python train.py --encoder_arch="densenet" --train_examples=22083 --translate=0.06 --fusion_encoder_norm_position="pre" --fusion_encoder_mlp_ratio=4 --fusion_encoder_fused_qkv=true --fusion_encoder_bias="all" --fusion_encoder_cross_attention_every=1 --residual_init="none" --beta2=0.95 --eps=1e-08 --max_grad_norm=3.0
Rows from block 8 of the fusion encoder of a small model that answers yes/no questions on an image's attributes, named by matrix and row number. Rows with one number belong to one neuron. Each number is 128 + 24 x the weight over its row's rms, rounded and kept within 0 to 255. All counts start at 0.
After each neuron's rows are labels from the 100 texts, of 14976, where the neuron reaches its highest value: "fires on" is the input token at the peak. Only what is clearly more common there than usual is listed. The data: telescope images of galaxies (Galaxy Zoo DECaLS). In brackets: how many of the 100.
# fc1: MLP up (fusion_encoder.blocks.8.mlp.fc1.weight, 1024x256), inputs 86-128
# fc2: MLP down (fusion_encoder.blocks.8.mlp.fc2.weight, 256x1024, transposed), outputs 86-128

fc1.165 [100 105 190 119 129 114 111 116 143  91 163 139 112 125  59 120 180 122 164 134 160 100 110 105  91 157 162 120 111 114 113 112 170 100 134 109 105 129 156  73 153 152  89]
fc2.165 [105 136 161 118 170 106  99 163 126 101 144  96 120 145 113 159  63 123 148 158 118 111 125 124  97 124 139 132 101 122 138  99 130 131 100 159 163  98 150 154 160 128 114]
fires on: "roundness: round" (87)

fc1.322 [ 93 103 174  95 126 105 138 123 130  71 142 115 117 173 167 137 146 130 131 125 140 108  80 121 113 151 110  67 112 103 164  93 139  86 142 119  80 120 128  74 170 165  90]
fc2.322 [129 120 169 119 142  89 106 153 128  93 126  91 118 126 145 123  86 114 135 137  97 112 138 145 111 139 159 108 117 140 156  90 125 109 129 131 145 126 140 131 171 119 100]
fires on: "roundness: round" (74); "shape: star or artifact" (11)

fc1.203 [ 93  74 169 133 124 125 158 137 112 145 161 122 135 141  86 131 124 136 148 141 138 104 116 115  88 164 152 131 118 104 108  99 142  81 178 135 123 111 161  88 196 163  73]
fc2.203 [135 107 181 130 131 109 113 155 102  82 115  89 168 125 141 119  61 144 153 166 124 104 139 129 113 143 158 108  87 129 146  94 123 130 137 154 164  82 178 155 163 127  91]
fires on: "roundness: round" (50); "shape: smooth" (26)

fc1.628 [127 128 159 124  99 118 151 128 142 123 115 103 151 124 136  72 134 188 139 123  96 110 115 118 107 158 158 120 166 129 146 133 124  68 168 100 116  94 168 136 134 109 120]
fc2.628 [132 113 161 114 100  87 135 130 156  83 137 116 151 132 153 104 117 163 136 132 126 125 114 129  86 134 181 136 138 127 132  96 103  95 148 121 142 113 158 152 192 115  96]
fires on: "shape: smooth" (100)

fc1.393 [119  87 171 130 120  87 114 131 119  77 137 116 121 124 117 134 131 160 145 136 137 107 145  97  87 125 135 140 131 107 134 116 131  90 136 133 150 100 174 100 180 153  69]
fc2.393 [119 118 196 131 152  86 126 157  97  73 119 112 149 105 114 135  86 149 159 179 107 115 138 127 100 147 148 127 111 117 134  84 115 105 127 170 141  89 172 114 168 131  81]
fires on: "shape: smooth" (70)

fc1.275 [117 120 152 129  95  91 114 128 141 126 167 133  91 152 147 115 129 101 135 119 144 135  96 125  97 155 163 115 139 108 146  81 127  79 155 103 134 139 117 101 138 123 108]
fc2.275 [136 116 180 118 137  96 112 164 140  80 126  89 141 124 137 129  81 131 158 168 105 114 113 168 106 149 150 103  98 135 146  94 129 131 124 145 129 115 154 138 138 115  86]
fires on: "shape: star or artifact" (100)

fc1.506 [110 108 138 121 123  94 119 138 157 117 147 129 117 124 152 131 150 123 121 122 126 122 131 157  86 105 149 124 116 146 155 102 103  74 155  97 126 139 147 117 153 146 130]
fc2.506 [146 140 190 146 131 101 124 141 141  82 113  91 149 121 123 114  89 137 131 155 111 120 131 146  94 162 163 117 116 131 137  85  95 104 143 140 126 101 165 144 165 121 102]
fires on: "shape: star or artifact" (100)

fc1.169 [119 135 145 120 100  97 123 124 160 138 154 119 122 122 154 144 155 102 128 127 165 118 123 130 107 117 151 123 124 134 168 111 117  94 151 118 160 129 117 136 169 137  83]
fc2.169 [129 119 188 110 168  99 111 163 129  81 119 101 119 123 142 123  92 130 147 175 113 119 120 151 126 138 147  87 106 137 138  92 123 127 144 150 150 112 142 131 138 118 104]
fires on: "shape: star or artifact" (100)

fc1.44 [118 103 133 102  85  90 136 150 154 114 139 124 162 132 173 127 138 124 134 111 118 119 119 148 114 124 134  87 107 127 150 105 123  85 146 110 151 118 166 134 139 149  91]
fc2.44 [148 134 166 121 106 102 128 137 126  81 104  94 156 128 148 106 104 176 131 153 114 124 136 115  98 141 136 122 104 139 159  61 114 122 132 135 142 116 176 143 203 122  81]
fires on: "shape: star or artifact" (100)

fc1.354 [130 127 153 111 114  78 118 109 146 119 137 123 129  78 122  97 131 122 131 111  82 153 182 102 124 128 131  94 133 159 138 139 133  57 164 144 141 126 148 125 146 118  64]
fc2.354 [105  96 180 135 163 127 133 157 100 100 125  94 168 116  92 109  84 168 172 132 105 124 142 145 113 150 137 116 118 140 131 139 142 104 137 137 111  98 156 129 179 123  86]
fires on: "shape: star or artifact" (100)

fc1.420 [109 124 177 139 123 124 115 149 142 113 141 129 122 156 108 111 131 129 139 143 165 111  88 135 112 141 114 120  83 100 132  94 145  70 145  89 118 142 153  76 165 156  90]
fc2.420 [124 135 183 118 148 102 117 140 139 102 132  81 136 119 138 106  71 134 133 163  90 118 135 116 126 140 140 107 105 144 152  80 102  95 126 155 160  85 138 138 177 125 106]
fires on: "roundness: round" (67); "roundness: cigar-shaped" (10); "shape: star or artifact" (10)

fc1.308 [161 110 158 177 134 133 153 132 118  95 127 104 160  98 108 126 108 171 148 152 150  96 139 122 115 140 146 124 122 108 129 137 111 119 135 156 125 107 158 176 156 139 116]
fc2.308 [124 149 197 118 118 117 117 144 130  72 117  90 151 117 127 113 101 161 139 151 123 135 151 132  87 150 149 145 117 143 118  90 101 123 125 145 142  87 177 141 191 121 101]
fires on: "shape: smooth" (98)

fc1.466 [159 125 137 131 118  98 141  88 151 126 118 125 142  71 119  98 140 147 125 129 114 156 140 118 120 131 162  97 126 141 119 132 114  80 179 160  99  99 154 101 128 116  94]
fc2.466 [109 147 160 116 144 149 143 124 133 126 103 108 185  97 108 104  73 181 139 127 100 152 143 135 148 137  99 123 128 161 146 120 116 104 145 162 125 113 162 161 191  93 127]
fires on: "shape: star or artifact" (100)