Weights of a small model that answers yes/no questions on an image's attributes.
Data: trained on telescope images of galaxies (Galaxy Zoo DECaLS), 22083 training examples, 18.3 epochs.
Rows from block 31 of the image encoder of a small model that answers yes/no questions on an image's attributes, named by matrix and row number. Each number is 128 + 24 x the weight over its row's rms, rounded and kept within 0 to 255. All counts start at 0.
After each channel's rows are labels from the 100 images, of 14976, where the channel reaches its highest value: "strongest on" is what is common among them. Only what is clearly more common there than usual is listed. The data: telescope images of galaxies (Galaxy Zoo DECaLS). In brackets: how many of the 100, against the usual share in percent.
# conv1: bottleneck pointwise conv (encoder.blocks.33.conv1.weight, 64x272x1x1), inputs 230-252

conv1.22 [117  97 135 149 151 128  83 127 140 131 157 117  89 134 150 125 154 130 127 119 108 110 116]
strongest on: edge-on disk: no (94 vs 24.7); spiral arms: yes (87 vs 18.8); spiral winding: tight (54 vs 6.8)

conv1.27 [119 125 120 106 139 109 124 107 134  98  78 111 110 103 150 130  91 162 102 123 118 119 127]
strongest on: spiral arms: yes (41 vs 18.8)

conv1.0 [ 94 119 156 124 177 149 116 107 144 109 156  93  54 136 182 135 160 121 149 137 133  87 162]
strongest on: spiral arms: yes (100 vs 18.8); edge-on disk: no (100 vs 24.7); bulge size: small (62 vs 7.2)

conv1.32 [ 95 141 137 123 156 113 146 122 147 135 168 115 130 136 158 126 164 146 146 135 118 127 118]
strongest on: edge-on disk: no (93 vs 24.7); spiral arms: yes (86 vs 18.8); spiral winding: tight (64 vs 6.8)

conv1.4 [138 146 130 147 143  98 144 155 131 147 145 119 142 143 114 138 147 151 146 102 103 160  98]
strongest on: spiral arms: yes (55 vs 18.8); bar: no (46 vs 12.9); spiral winding: tight (40 vs 6.8)

conv1.26 [132 124 159 135 171 153 119 120 136 101 128 103  85 161 158 128 162 128 164 158 144 101 162]
strongest on: edge-on disk: no (100 vs 24.7); shape: featured or disk (100 vs 30.4); spiral arms: yes (90 vs 18.8)

conv1.13 [117 140 117 141 149 115 144 133 114 139 130  93  80  72 165 139 142 142 100 125 103 103  59]
strongest on: roundness: round (80 vs 20.3)

conv1.58 [104 132 112 119 122 101 101 116 152 108 116  98 110 131 143 127 105 151 128 103 131 133 123]
strongest on: shape: star or artifact (26 vs 1.3)

conv1.14 [122 138 171  88 161 159 127 118 123  90 169 111 100 158 158 100 155 109 166 135 132 131 158]
strongest on: edge-on disk: no (100 vs 24.7); shape: featured or disk (100 vs 30.4); spiral arms: yes (91 vs 18.8)

conv1.9 [122 137 134 150 146 105 129 128 146 126 165 130 112 139 139 129 147 141 155 117 105 129 125]
strongest on: edge-on disk: no (86 vs 24.7); spiral arms: yes (78 vs 18.8); spiral winding: tight (59 vs 6.8)

conv1.59 [104 126  94  69 106  95 106  77 136  84 107 122 119 108 146 125 100 152 121 101 127 131 110]
strongest on: spiral arms: yes (39 vs 18.8); spiral winding: tight (26 vs 6.8)

conv1.48 [173 148 146 138 164 145 144 134 132 144 188 137 111 150 136 116 170 118 174 134  99 126 140]
strongest on: edge-on disk: no (98 vs 24.7); spiral arms: yes (91 vs 18.8); spiral winding: tight (63 vs 6.8)

conv1.1 [146 159 136 125 137 147 165 119 113 128 126  90 147 151 124 136 151 143 141 135 140 102 156]
strongest on: roundness: cigar-shaped (27 vs 8.1)

conv1.28 [132 141 120 111 140 125 125 112 124 104  90 105 114  93 149 144  92 162 101 110 136 114 107]
strongest on: edge-on disk: yes (55 vs 5.2); roundness: cigar-shaped (36 vs 8.1)

conv1.18 [139 150 119 145 136 104 167 148 132 134 152 161 154 154  98 143 136 169 164 133 126 181 122]
strongest on: edge-on disk: no (71 vs 24.7); spiral arms: yes (64 vs 18.8); spiral winding: tight (44 vs 6.8)

conv1.40 [127 132 136 140 138  94 122 133 141 141 165 143 119 125 136 120 171 139 162 103 101 126 138]
strongest on: edge-on disk: no (85 vs 24.7); spiral arms: yes (79 vs 18.8); spiral winding: tight (54 vs 6.8)

conv1.39 [113 103 149 146 161 122  86 137 139 126 154 124 104 129 136 122 166 144 134 131 101 119 123]
strongest on: edge-on disk: no (93 vs 24.7); spiral arms: yes (85 vs 18.8); spiral winding: tight (57 vs 6.8)

conv1.37 [161 151 126 141 146  92 159 147 130 144 139 142 134 150 124 132 138 137 162  98  98 165 127]
strongest on: edge-on disk: no (71 vs 24.7); spiral arms: yes (65 vs 18.8); spiral winding: tight (44 vs 6.8)

conv1.63 [125 101 123  99 124 104 109 108 144 110 126 104 110 114 149 123 102 131 123 107 122 103 117]
strongest on: roundness: round (51 vs 20.3)

conv1.60 [171 166 110 106 136 135 167 129 116 125 117 125 145 110 121 148 134 158 108 135 130 120 127]
strongest on: roundness: round (57 vs 20.3)

conv1.57 [142 128 119 138 143  97 148 134 140 145 151 134 140 146 123 141 145 120 160 108 100 127 114]
strongest on: edge-on disk: no (74 vs 24.7); spiral arms: yes (64 vs 18.8); spiral winding: tight (45 vs 6.8)

conv1.54 [149 141 155 121 167 171 134 136 133 106 146 120  90 143 137 123 169 105 152 142 126 118 177]
strongest on: shape: featured or disk (74 vs 30.4); edge-on disk: no (60 vs 24.7); spiral arms: yes (56 vs 18.8)

conv1.52 [186 129 151 127 155 124 112 121 139 126 182 138 101 148 133 137 178 131 163 130 112 132 156]
strongest on: edge-on disk: no (99 vs 24.7); spiral arms: yes (89 vs 18.8); spiral winding: tight (56 vs 6.8)

conv1.44 [121 120 128  78 114 106 113  85 126  93 108 121 140 115 141 130  96 158 111 110 118 129 123]
strongest on: shape: featured or disk (69 vs 30.4); edge-on disk: no (58 vs 24.7); spiral arms: yes (49 vs 18.8)

conv1.46 [143 142 150 133 149 130 165 139 126 164 164 107 125 170 138 126 156 140 166 122 147 135 126]
strongest on: edge-on disk: no (89 vs 24.7); spiral arms: yes (73 vs 18.8); spiral winding: tight (60 vs 6.8)

conv1.19 [115 141 142 131 155 120 132 124 131 145 152 118 131 142 162 131 149 178 137 138 128 119 114]
strongest on: edge-on disk: no (89 vs 24.7); spiral arms: yes (79 vs 18.8); spiral winding: tight (62 vs 6.8)

conv1.24 [156 128 148 128 144 133 117 127 145 136 159 150 126 139 135 119 138 132 162  92  99 120 152]
strongest on: edge-on disk: no (94 vs 24.7); spiral arms: yes (86 vs 18.8); spiral winding: tight (60 vs 6.8)