Weights of a small model that answers yes/no questions on an image's attributes: encoder norm batchnorm.
Rows from block 25 of the image encoder of a small model that answers yes/no questions on an image's attributes, named by matrix and row number. Each number is 500 + 40 x the weight over its row's rms, rounded and kept within 0 to 999. All counts start at 0. Numbers have three digits each.
After each channel's rows are labels from the 100 images, of 14976, where the channel reaches its highest value: "strongest on" is what is common among them. Only what is clearly more common there than usual is listed. The data: telescope images of galaxies (Galaxy Zoo DECaLS). In brackets: how many of the 100, against the usual share in percent.
# conv1: bottleneck pointwise conv (encoder.blocks.27.conv1.weight, 64x176x1x1), inputs 88-175

conv1.50:558591503491548521492534476500470489542504540469542548456486423499510444527542467526457511497529483500583518484540544479457504528522449461456520462488449460466540465467455492491534609488492552470501557515503464474534485509469504440481497461434482439523497466470501
strongest on: edge-on disk: no (96 vs 24.7); shape: featured or disk (96 vs 30.4); spiral arms: yes (87 vs 18.8)

conv1.43:475559484460625502489497496481482481494478468479499586452487466469451487521507443497470499477454477487562503472538552463494469620496490453484549474521467462485520498530485504484506515467482531453506463487645495500531405495478516446410471482440466461478440500476475
strongest on: edge-on disk: no (95 vs 24.7); shape: featured or disk (95 vs 30.4); spiral arms: yes (86 vs 18.8)

conv1.25:474524498421515502481478538435456436517467466502457506436531483458395481513505456529442580412494503536493493480511585461454514509574481470460549498486535472451491433558461488511486507505452488482521416514518549490475437500530536469422456503468508491452454531542497
strongest on: shape: featured or disk (71 vs 30.4); edge-on disk: yes (55 vs 5.2); roundness: cigar-shaped (29 vs 8.1)

conv1.55:480500500411498497458469518438433423503494460478429499452522487470408519500515487500474535434474475528484483454512581416478484470532465465467526511505511493411489496529465481486471484494431456464521420497547524508501434505473522477394494491472479495465407514492493
strongest on: shape: featured or disk (87 vs 30.4); spiral arms: yes (44 vs 18.8); edge-on disk: yes (37 vs 5.2)

conv1.45:514496505467530475502476492473413473513496497524479503436514445477479446524466438494412528350516508512531493466502591470449500524559468408468521500495525442455491374534423494444482498501474495453533482512528528504516418508512566510405469506477516523478420539504511
strongest on: edge-on disk: no (99 vs 24.7); shape: featured or disk (99 vs 30.4); spiral arms: yes (90 vs 18.8)

conv1.12:501460553488414513460517482508460464482511505515536426438509403512494485416516481484391492496510498516444432459422494502463557420439464493550414477504522433477498490502520475478482505429466435452520463511412493478429528508493474525520495498493504501508514514470546
strongest on: roundness: in between (80 vs 33.9)

conv1.47:465570498498575463548486509496478481447461488480476580479499480484445454583481492480503492500491483475557463507557546495466490598484495454483559482514495497488467466529492456493488502494487557424515468499577513494550373503468495406371468445459485441432464476434508
strongest on: edge-on disk: no (91 vs 24.7); shape: featured or disk (91 vs 30.4); spiral arms: yes (80 vs 18.8)

conv1.9:490510516493505513539492536478631501492449498442489503601507548520489531505513541486626465516492547512500533517520510461560465503483555575473501545504494559512527574461508494555508504533485518535503496532492527516507512523504500524495521529525517516525489474475510
strongest on: roundness: round (56 vs 20.3)

conv1.35:552502568463458564428432519504515536487400478557474499476537492460503536461496505476472444565520489481466475445452508504528525468453491582502457414519469489512422565528498479586431495480490494490469568566501403437462495447515536496502451470467433540501510535513472
strongest on: roundness: in between (90 vs 33.9)

conv1.41:474556481445535500478494477451448429501473465464435552457510462465412500524493466557476514465465507514539507486532571433447487548576473472444566492521473455437515486507469479486495514472436501441501419477561489518520434517506543461444486474479502445499431523517492
strongest on: edge-on disk: no (95 vs 24.7); shape: featured or disk (95 vs 30.4); spiral arms: yes (88 vs 18.8)

conv1.11:545509495508480490446453526525459470526461508485489492473525499505500452499478517507454564392536508543476526379477498483465441495557459465461513416476416495460492433485463523479489472543449460529529496476510454492457453455547556555491436518502502589488456513526489
strongest on: shape: featured or disk (81 vs 30.4); edge-on disk: yes (76 vs 5.2)

conv1.23:452474546505476532470561485512519529448534470555528492489507460464550520471544462556489426549470490458495520529481464557502529481478492533546462461495494472578567519548506465551556557454574480483470541549500498496467577453478455488568551492487476514577561458464433
strongest on: roundness: in between (75 vs 33.9)

conv1.4:470564519455634488488499476495450481470460493460459619468497517458463485527519462524470481482465490503579496485550522471480480584518462474449549470517461501456503516513504472487503534463470520452518481487589475499556424523465499463437475489407484462478450494457491
strongest on: edge-on disk: no (95 vs 24.7); shape: featured or disk (95 vs 30.4); spiral arms: yes (86 vs 18.8)

conv1.52:495446474529449450484476450551502506479500492490549448478380474502515517456454477428506421510488514384475438499544427506457488449405475467512438488504496488506467486539531477440468436438511457485460495457452496544492535465519437506531457452507478507469495499487468
strongest on: roundness: round (62 vs 20.3)

conv1.39:419495494485526479514405491476453532443491446482463523469482472422485490514452462489462473492447504457504402521519506482483496514483488485494523512530495478531420501502488368504403463438517500357498495505530493503518471475487430480466482496444494468446454463483470
strongest on: edge-on disk: no (95 vs 24.7); shape: featured or disk (95 vs 30.4); spiral arms: yes (89 vs 18.8)

conv1.22:492539507454540506491508469443443411506491493445434529466482464469393457537527461531454531478503457531559488466541595448445485535539473450464563500515492477426528492511476465474523511497438529453487414507550513511539428514509551458427469491474490441456456507501505
strongest on: edge-on disk: no (94 vs 24.7); shape: featured or disk (94 vs 30.4); spiral arms: yes (88 vs 18.8)

conv1.59:498583496478570507511524466471451474498470487473480604432483480499445447569519465530445514465465498524608507507544536494474477584542483457454580467506479460460505469503476464479547540502465562496494480493561486489539447520496511448417440468461495423488486524488530
strongest on: edge-on disk: no (94 vs 24.7); shape: featured or disk (94 vs 30.4); spiral arms: yes (85 vs 18.8)

conv1.62:466584504459617519483484482477461452493464494446488612449503498474439482543502461511468477464462471518575500470541534464482486603508502461446534466518467458459495485522474473482493543473461543449520471500600490494553397499492511468408502482451484477506431494469483
strongest on: edge-on disk: no (94 vs 24.7); shape: featured or disk (94 vs 30.4); spiral arms: yes (86 vs 18.8)

conv1.37:448491447456525491490455496461456504453500466472478489498467487455486474564499494464479436476467489450496399514526581473498466520497492424492542514512490473491495476527448401485477486454501474357493481487532501522536383480454477440396488472475443444443410427430472
strongest on: edge-on disk: no (91 vs 24.7); spiral arms: yes (84 vs 18.8); bulge size: small (51 vs 7.2)

conv1.38:492538487447517494486481501420433451506489454471431532453515473475418473511504462527475557449480505539513498494533578402467474534564449471447533495525513471446497478532484473509475502502446493443493404486551476534505406482531530458414516500461492482453440536507496
strongest on: shape: featured or disk (99 vs 30.4); edge-on disk: no (98 vs 24.7); spiral arms: yes (88 vs 18.8)

conv1.58:457516507421509514522466527448470496503479476525428496458520449436423523524485459507469551392460515541519499505513597477466526505586497480458537527521569455448487414565475512470484507518482474519520460513512542499491435511588580509460434503488503510442431561564540
strongest on: shape: featured or disk (67 vs 30.4); edge-on disk: yes (56 vs 5.2); roundness: cigar-shaped (33 vs 8.1)

conv1.19:454563503479657473471501470491460443484492489476477585462492475452450492546500491509500497515478484491525459498535548472469507595506471438455557469523473479475500486524497474486466512471473513432503462495626506499567401494469504442437496480456503456463421476479480
strongest on: edge-on disk: no (95 vs 24.7); shape: featured or disk (95 vs 30.4); spiral arms: yes (86 vs 18.8)

conv1.61:495557497436546477459448476454457452485465446462469559461504521427443501545491474499468489481492475505540480488511552454479492554514473465439576494555493480406496498515484472498487495483434519414498430495594491494541422517447485453433513538438472463472426472482476
strongest on: edge-on disk: no (95 vs 24.7); shape: featured or disk (95 vs 30.4); spiral arms: yes (87 vs 18.8)

conv1.1:462561501461635481489516467461447432485487490470462578471493497465449489537500477504484486495476466503561459467522546463489503563519465442460532484531478496434483474505484460473483503467437515453537440486636509502565386509462489447430501534436490434481439473464494
strongest on: edge-on disk: no (95 vs 24.7); shape: featured or disk (95 vs 30.4); spiral arms: yes (87 vs 18.8)

conv1.49:512556516524553523534571481519547496484484503514543578522488495540499474546572491521517484603524518496563523535506435540528512551473529539519512510526514515552545554502555514519548560495550584511450518508520479522540554572485507495538564508499527479532531523485555
strongest on: edge-on disk: no (73 vs 24.7); shape: featured or disk (73 vs 30.4); spiral arms: yes (62 vs 18.8)