Weights of a small model that answers yes/no questions on an image's attributes.
Model: 14.2M parameters, encoder arch densenet, encoder activation relu, fusion encoder activation gelu.
Training: adamw at rate 0.0019, 6300 steps, batches of 64.
Data: trained on telescope images of galaxies (Galaxy Zoo DECaLS), 22083 training examples, 18.3 epochs.
Rows from block 25 of the image encoder of a small model that answers yes/no questions on an image's attributes, named by matrix and row number. Each number is 128 + 24 x the weight over its row's rms, rounded and kept within 0 to 255. All counts start at 0.
After each channel's rows are labels from the 100 images, of 14976, where the channel reaches its highest value: "strongest on" is what is common among them; "patch colour" is the nearest of a few named colours to the mean colour under the peak. Only what is clearly more common there than usual is listed. The data: telescope images of galaxies (Galaxy Zoo DECaLS).
# conv1: bottleneck pointwise conv (encoder.blocks.27.conv1.weight, 64x176x1x1), inputs 88-175

conv1.16 [100 162 123  93 167 134 119 128 127 110 101 100 106 116 112  98 105 156 110 128 121 106  82 130 155 122 105 118 114 117 119 105 120 112 143 110 117 147 153  95 114 112 158 146 121 104 104 166 116 147 118 128  93 111 119 134 121 113 120 136 142 123 109 136  92 137  85 126 204 140 131 159  64 126 108 122  75  80 120 132 101 124  86  96  94 105 105 119]
strongest on: edge-on disk: no; shape: featured or disk; spiral arms: yes
patch colour: grey

conv1.8 [135 111 112 122 107  93 106  92 120 140 139 115 143 119 134 117 120 113 126 130 167 143 127 165  92  88 137  75 141 145 155 141 111 138  95 157  98 125  73 117 144  83 101 124  82 127 111 102  80 139  90 149 106 110 144 118 172 156 116 102  79 163 108 122 155 104 133 102 116  73 135 124 115 110 130  98 108 134 104  92  98 132 127  76 117 113 126 111]
strongest on: bar: no; spiral winding: tight
patch colour: grey

conv1.40 [117 110 132 144 100 147 107 110 177 127 194 144 130  87 108 105 119 106 173 164 166 132 135 143 136 120 153 130 165 125 161 128 139 130 112 146 103 108 147 120 170 129 101 116 161 174 113 113 125 130  90 179 135 121 181 118 128 140 193 122 120 148  96 122 164 129 146 146 115  95 107 116 124 128 128 118 144 115 125 136 110 131 151 148 142 119 127 129]
strongest on: roundness: round
patch colour: grey

conv1.54 [152 137 132 135 133 139 102 217 123 136 108 129 138 160 161 125 144 137 117 123  99 149 128 121 144 164  98 197  95 138 117 138 148 127 138 144 102 110 151 135 105 118 144 149  98 113 142 129 110 118  96 106 114 187 105 120 107 129 101 167 177 109 110 140 138 104 144 131 133 104 123 130 152 136 147 142 121 167 123 130 124 130 163 154 141 161 151 124]
strongest on: roundness: cigar-shaped
patch colour: grey; brown

conv1.5 [133  83 149 140  78 143 114 129 118 138 132 121 132 132 141 113 143  69 104 103  96 128 120 131  88 125 115 118 105 109 154 131 114 107  87  86 134 113 105 123  96 130  77 114  94 123 123  88 119 129 130  86 126 125 126 132 144 115 110 130 117  93 132  83 117 127 118 146  91 109 133  73 135  97 144 115 103 137  99  83 136  88 134 112 135 136 123 123]
strongest on: roundness: in between
patch colour: brown

conv1.15 [129 135 139 121 126 134 153 117 158 102 233 118 115 104 136 116 108 129 186 137 128 145 114 143 151 132 140 128 174 120 162  97 133 120 134 140 140 128 125 114 136 119 148 103 182 216 126 123 162 153 127 165 145 141 139 131 146 135 146 119 145 150 131 149 142 132 113 148 130 121 159 143 158 151 128 134 133 149 156 146 133 148 131 115 129 129 126 144]
strongest on: roundness: round
patch colour: grey

conv1.48 [125  96  76 113 115  89  80  88  89 136 144 121 147 117 127 138 130 117 110 113 135 145 134 143  99  94 133  85 103 142 152 158 114 133  76 134  75 107 109 109 137  53 109 126  85 142 122 108  97 148  97 125 107 116 153 107 137 149 117 106  87 131 101 117 142  83 122  80 135  88 111 112 103 141 120  93 128 103 122 146 110 124 132  97  85  93 121 104]
strongest on: edge-on disk: no; spiral arms: yes
patch colour: grey; brown

conv1.3 [ 87 127 150 134 113 157 121 145 127 102 154 151  50 148 128 139 141 133 131 108  83 121 145 139 111 147 101 121 140  67 148 123 119  80 126 111 164 130 113 162 105 122 134  93 129 150 144 135 130 137 143  91 149 158 119 166 149  69 148 151 147  90 177 134 109  93 140 151 134 125 157 110 161 135 115 113 116 164 132 100 131 120 125 149 161 118 117 128]
strongest on: roundness: in between
patch colour: grey

conv1.57 [115  97 141 122  80 130 134 144 144 119  92 123 145 126 136 118 108  66  89 145  96 144 108 120 118 144 123 135  87 159 103 118 124 149 108 135 121 120 131 121 100 127  57 140 104 100 129 119 121  94 130 119 128 135  92 130 127 133  97 132 127 158 123  60 135 115 116 137 104 142 132  55 132 109 153 126 130 141  86 123 146 105 151 122 120 150 154 131]
strongest on: shape: featured or disk; edge-on disk: yes; roundness: cigar-shaped
patch colour: brown; grey

conv1.29 [147 130 147 133 130 152  85 196 113 145 121 135 138 157 152 136 140 139 120 137 103 140 124 103 123 185  97 179 107 126 131 144 103 134 135 138 104 112 143 135 111 118 129 146 121 135 128 135  96 122 114  87 137 166 127 142 119 110 135 165 180 119 124 126 121 105 138 148 129  90 121 111 157 124 151 135 121 153 142 122 129 133 125 145 159 151 136 117]
strongest on: roundness: cigar-shaped
patch colour: grey; brown

conv1.34 [138  97  99 126 106 101  99  96 123 131 142 123 147 112 127 136 123 103 116 131 139 145 128 155  89  99 125  89 106 149 158 155 127 136  95 145 106 104  95 124 128  89  96 121  90 131 118  91 109 136 102 157 118 101 150 125 162 152 121 124  78 147  93 119 158 114 120  92 109  57 124  95 116 108 125 121 120 122 108 101  99 124 142  98 107 101 123 125]
strongest on: shape: featured or disk; spiral arms: yes; bar: no
patch colour: grey; brown

conv1.18 [ 92 102 116 122  90 106 135 103 140 126 134 157 147 113  94 110 118  90 144 138 138  94 150 151 108  93 119  84 138 144 148  87 148 135  96 144 160 141  97 130 142 117 101  98 120 115 114  77 133 137 130 151 149  73 151 133 143 142 125 103  80 142 151  98 158 102 160 112  98 117 113 105 137 105 143 118 122 130 122 100 118 115 141 126 117 112 122 128]
strongest on: roundness: round
patch colour: brown

conv1.6 [143  91  89 144  95  91 101  99 119 177 116 114 134 118 133 119 136  91  92 135 153 152 139 156 101  84 138 119 119 144 140 152 104 152  87 171 112 122 101 117 133  87  95  99  77 130 128  92 103 138 118 119 101 124 143 114 140 155 104 121  81 147 114 109 150 120 119  85  97  72 133 108 121 106 126 104 127 123 101 115  97 142 154  91 108  98 107 123]
strongest on: shape: featured or disk; edge-on disk: no; spiral arms: yes
patch colour: grey; brown

conv1.2 [122 132 139  86 123 132 103 101 144  83 106  89 136 122 114 109  85 125 108 153 119 110  74 142 125 124 104 134 110 154 115 100 116 145 120 124 108 134 167  72 110 131 129 166 104 107  97 137 113 139 120 118  61 120 116 140 124 126 139 117 121 131  83 104 104 128  78 123 142 116 130 111  69 121 131 148 105  95 127 154 104 120 117 110  87 126 135 121]
strongest on: shape: featured or disk; edge-on disk: yes; roundness: cigar-shaped
patch colour: brown; grey

conv1.28 [156 148 130 147 150 136 157 173 122 143 137 146 119 145 140 115 142 140 155 114 135 153 154 133 155 161 124 160 144 106 139 172 143 113 166 132 163 150 134 146 118 114 158 119 150 130 133 130 174 108 170 144 141 175 158 116 130 130  95 161 160 131 128 172 127 108 142 111 132 152 176 158 158 192 122 112 161 154 188 168 141 169 114 158 166 129 107 156]
strongest on: edge-on disk: no; shape: featured or disk; spiral arms: yes
patch colour: grey

conv1.44 [141  77 112 122  81  99 107  99 103 134 113 103 140 132 140 121 142  99 115 117 143 150 115 142 102  87 139  84 118 132 148 150 130 136  78 149 110 115  95 121 121 125  76 109  90 115 135  94 110 132 122 116  96 101 126 109 142 147  97 110  84 144 127 113 150 131 114  93  89 107 147 107 125 102 136 113 117 127  90  90 106  83 139 116 130 131 137 112]
strongest on: shape: featured or disk; edge-on disk: no; spiral arms: yes
patch colour: brown; grey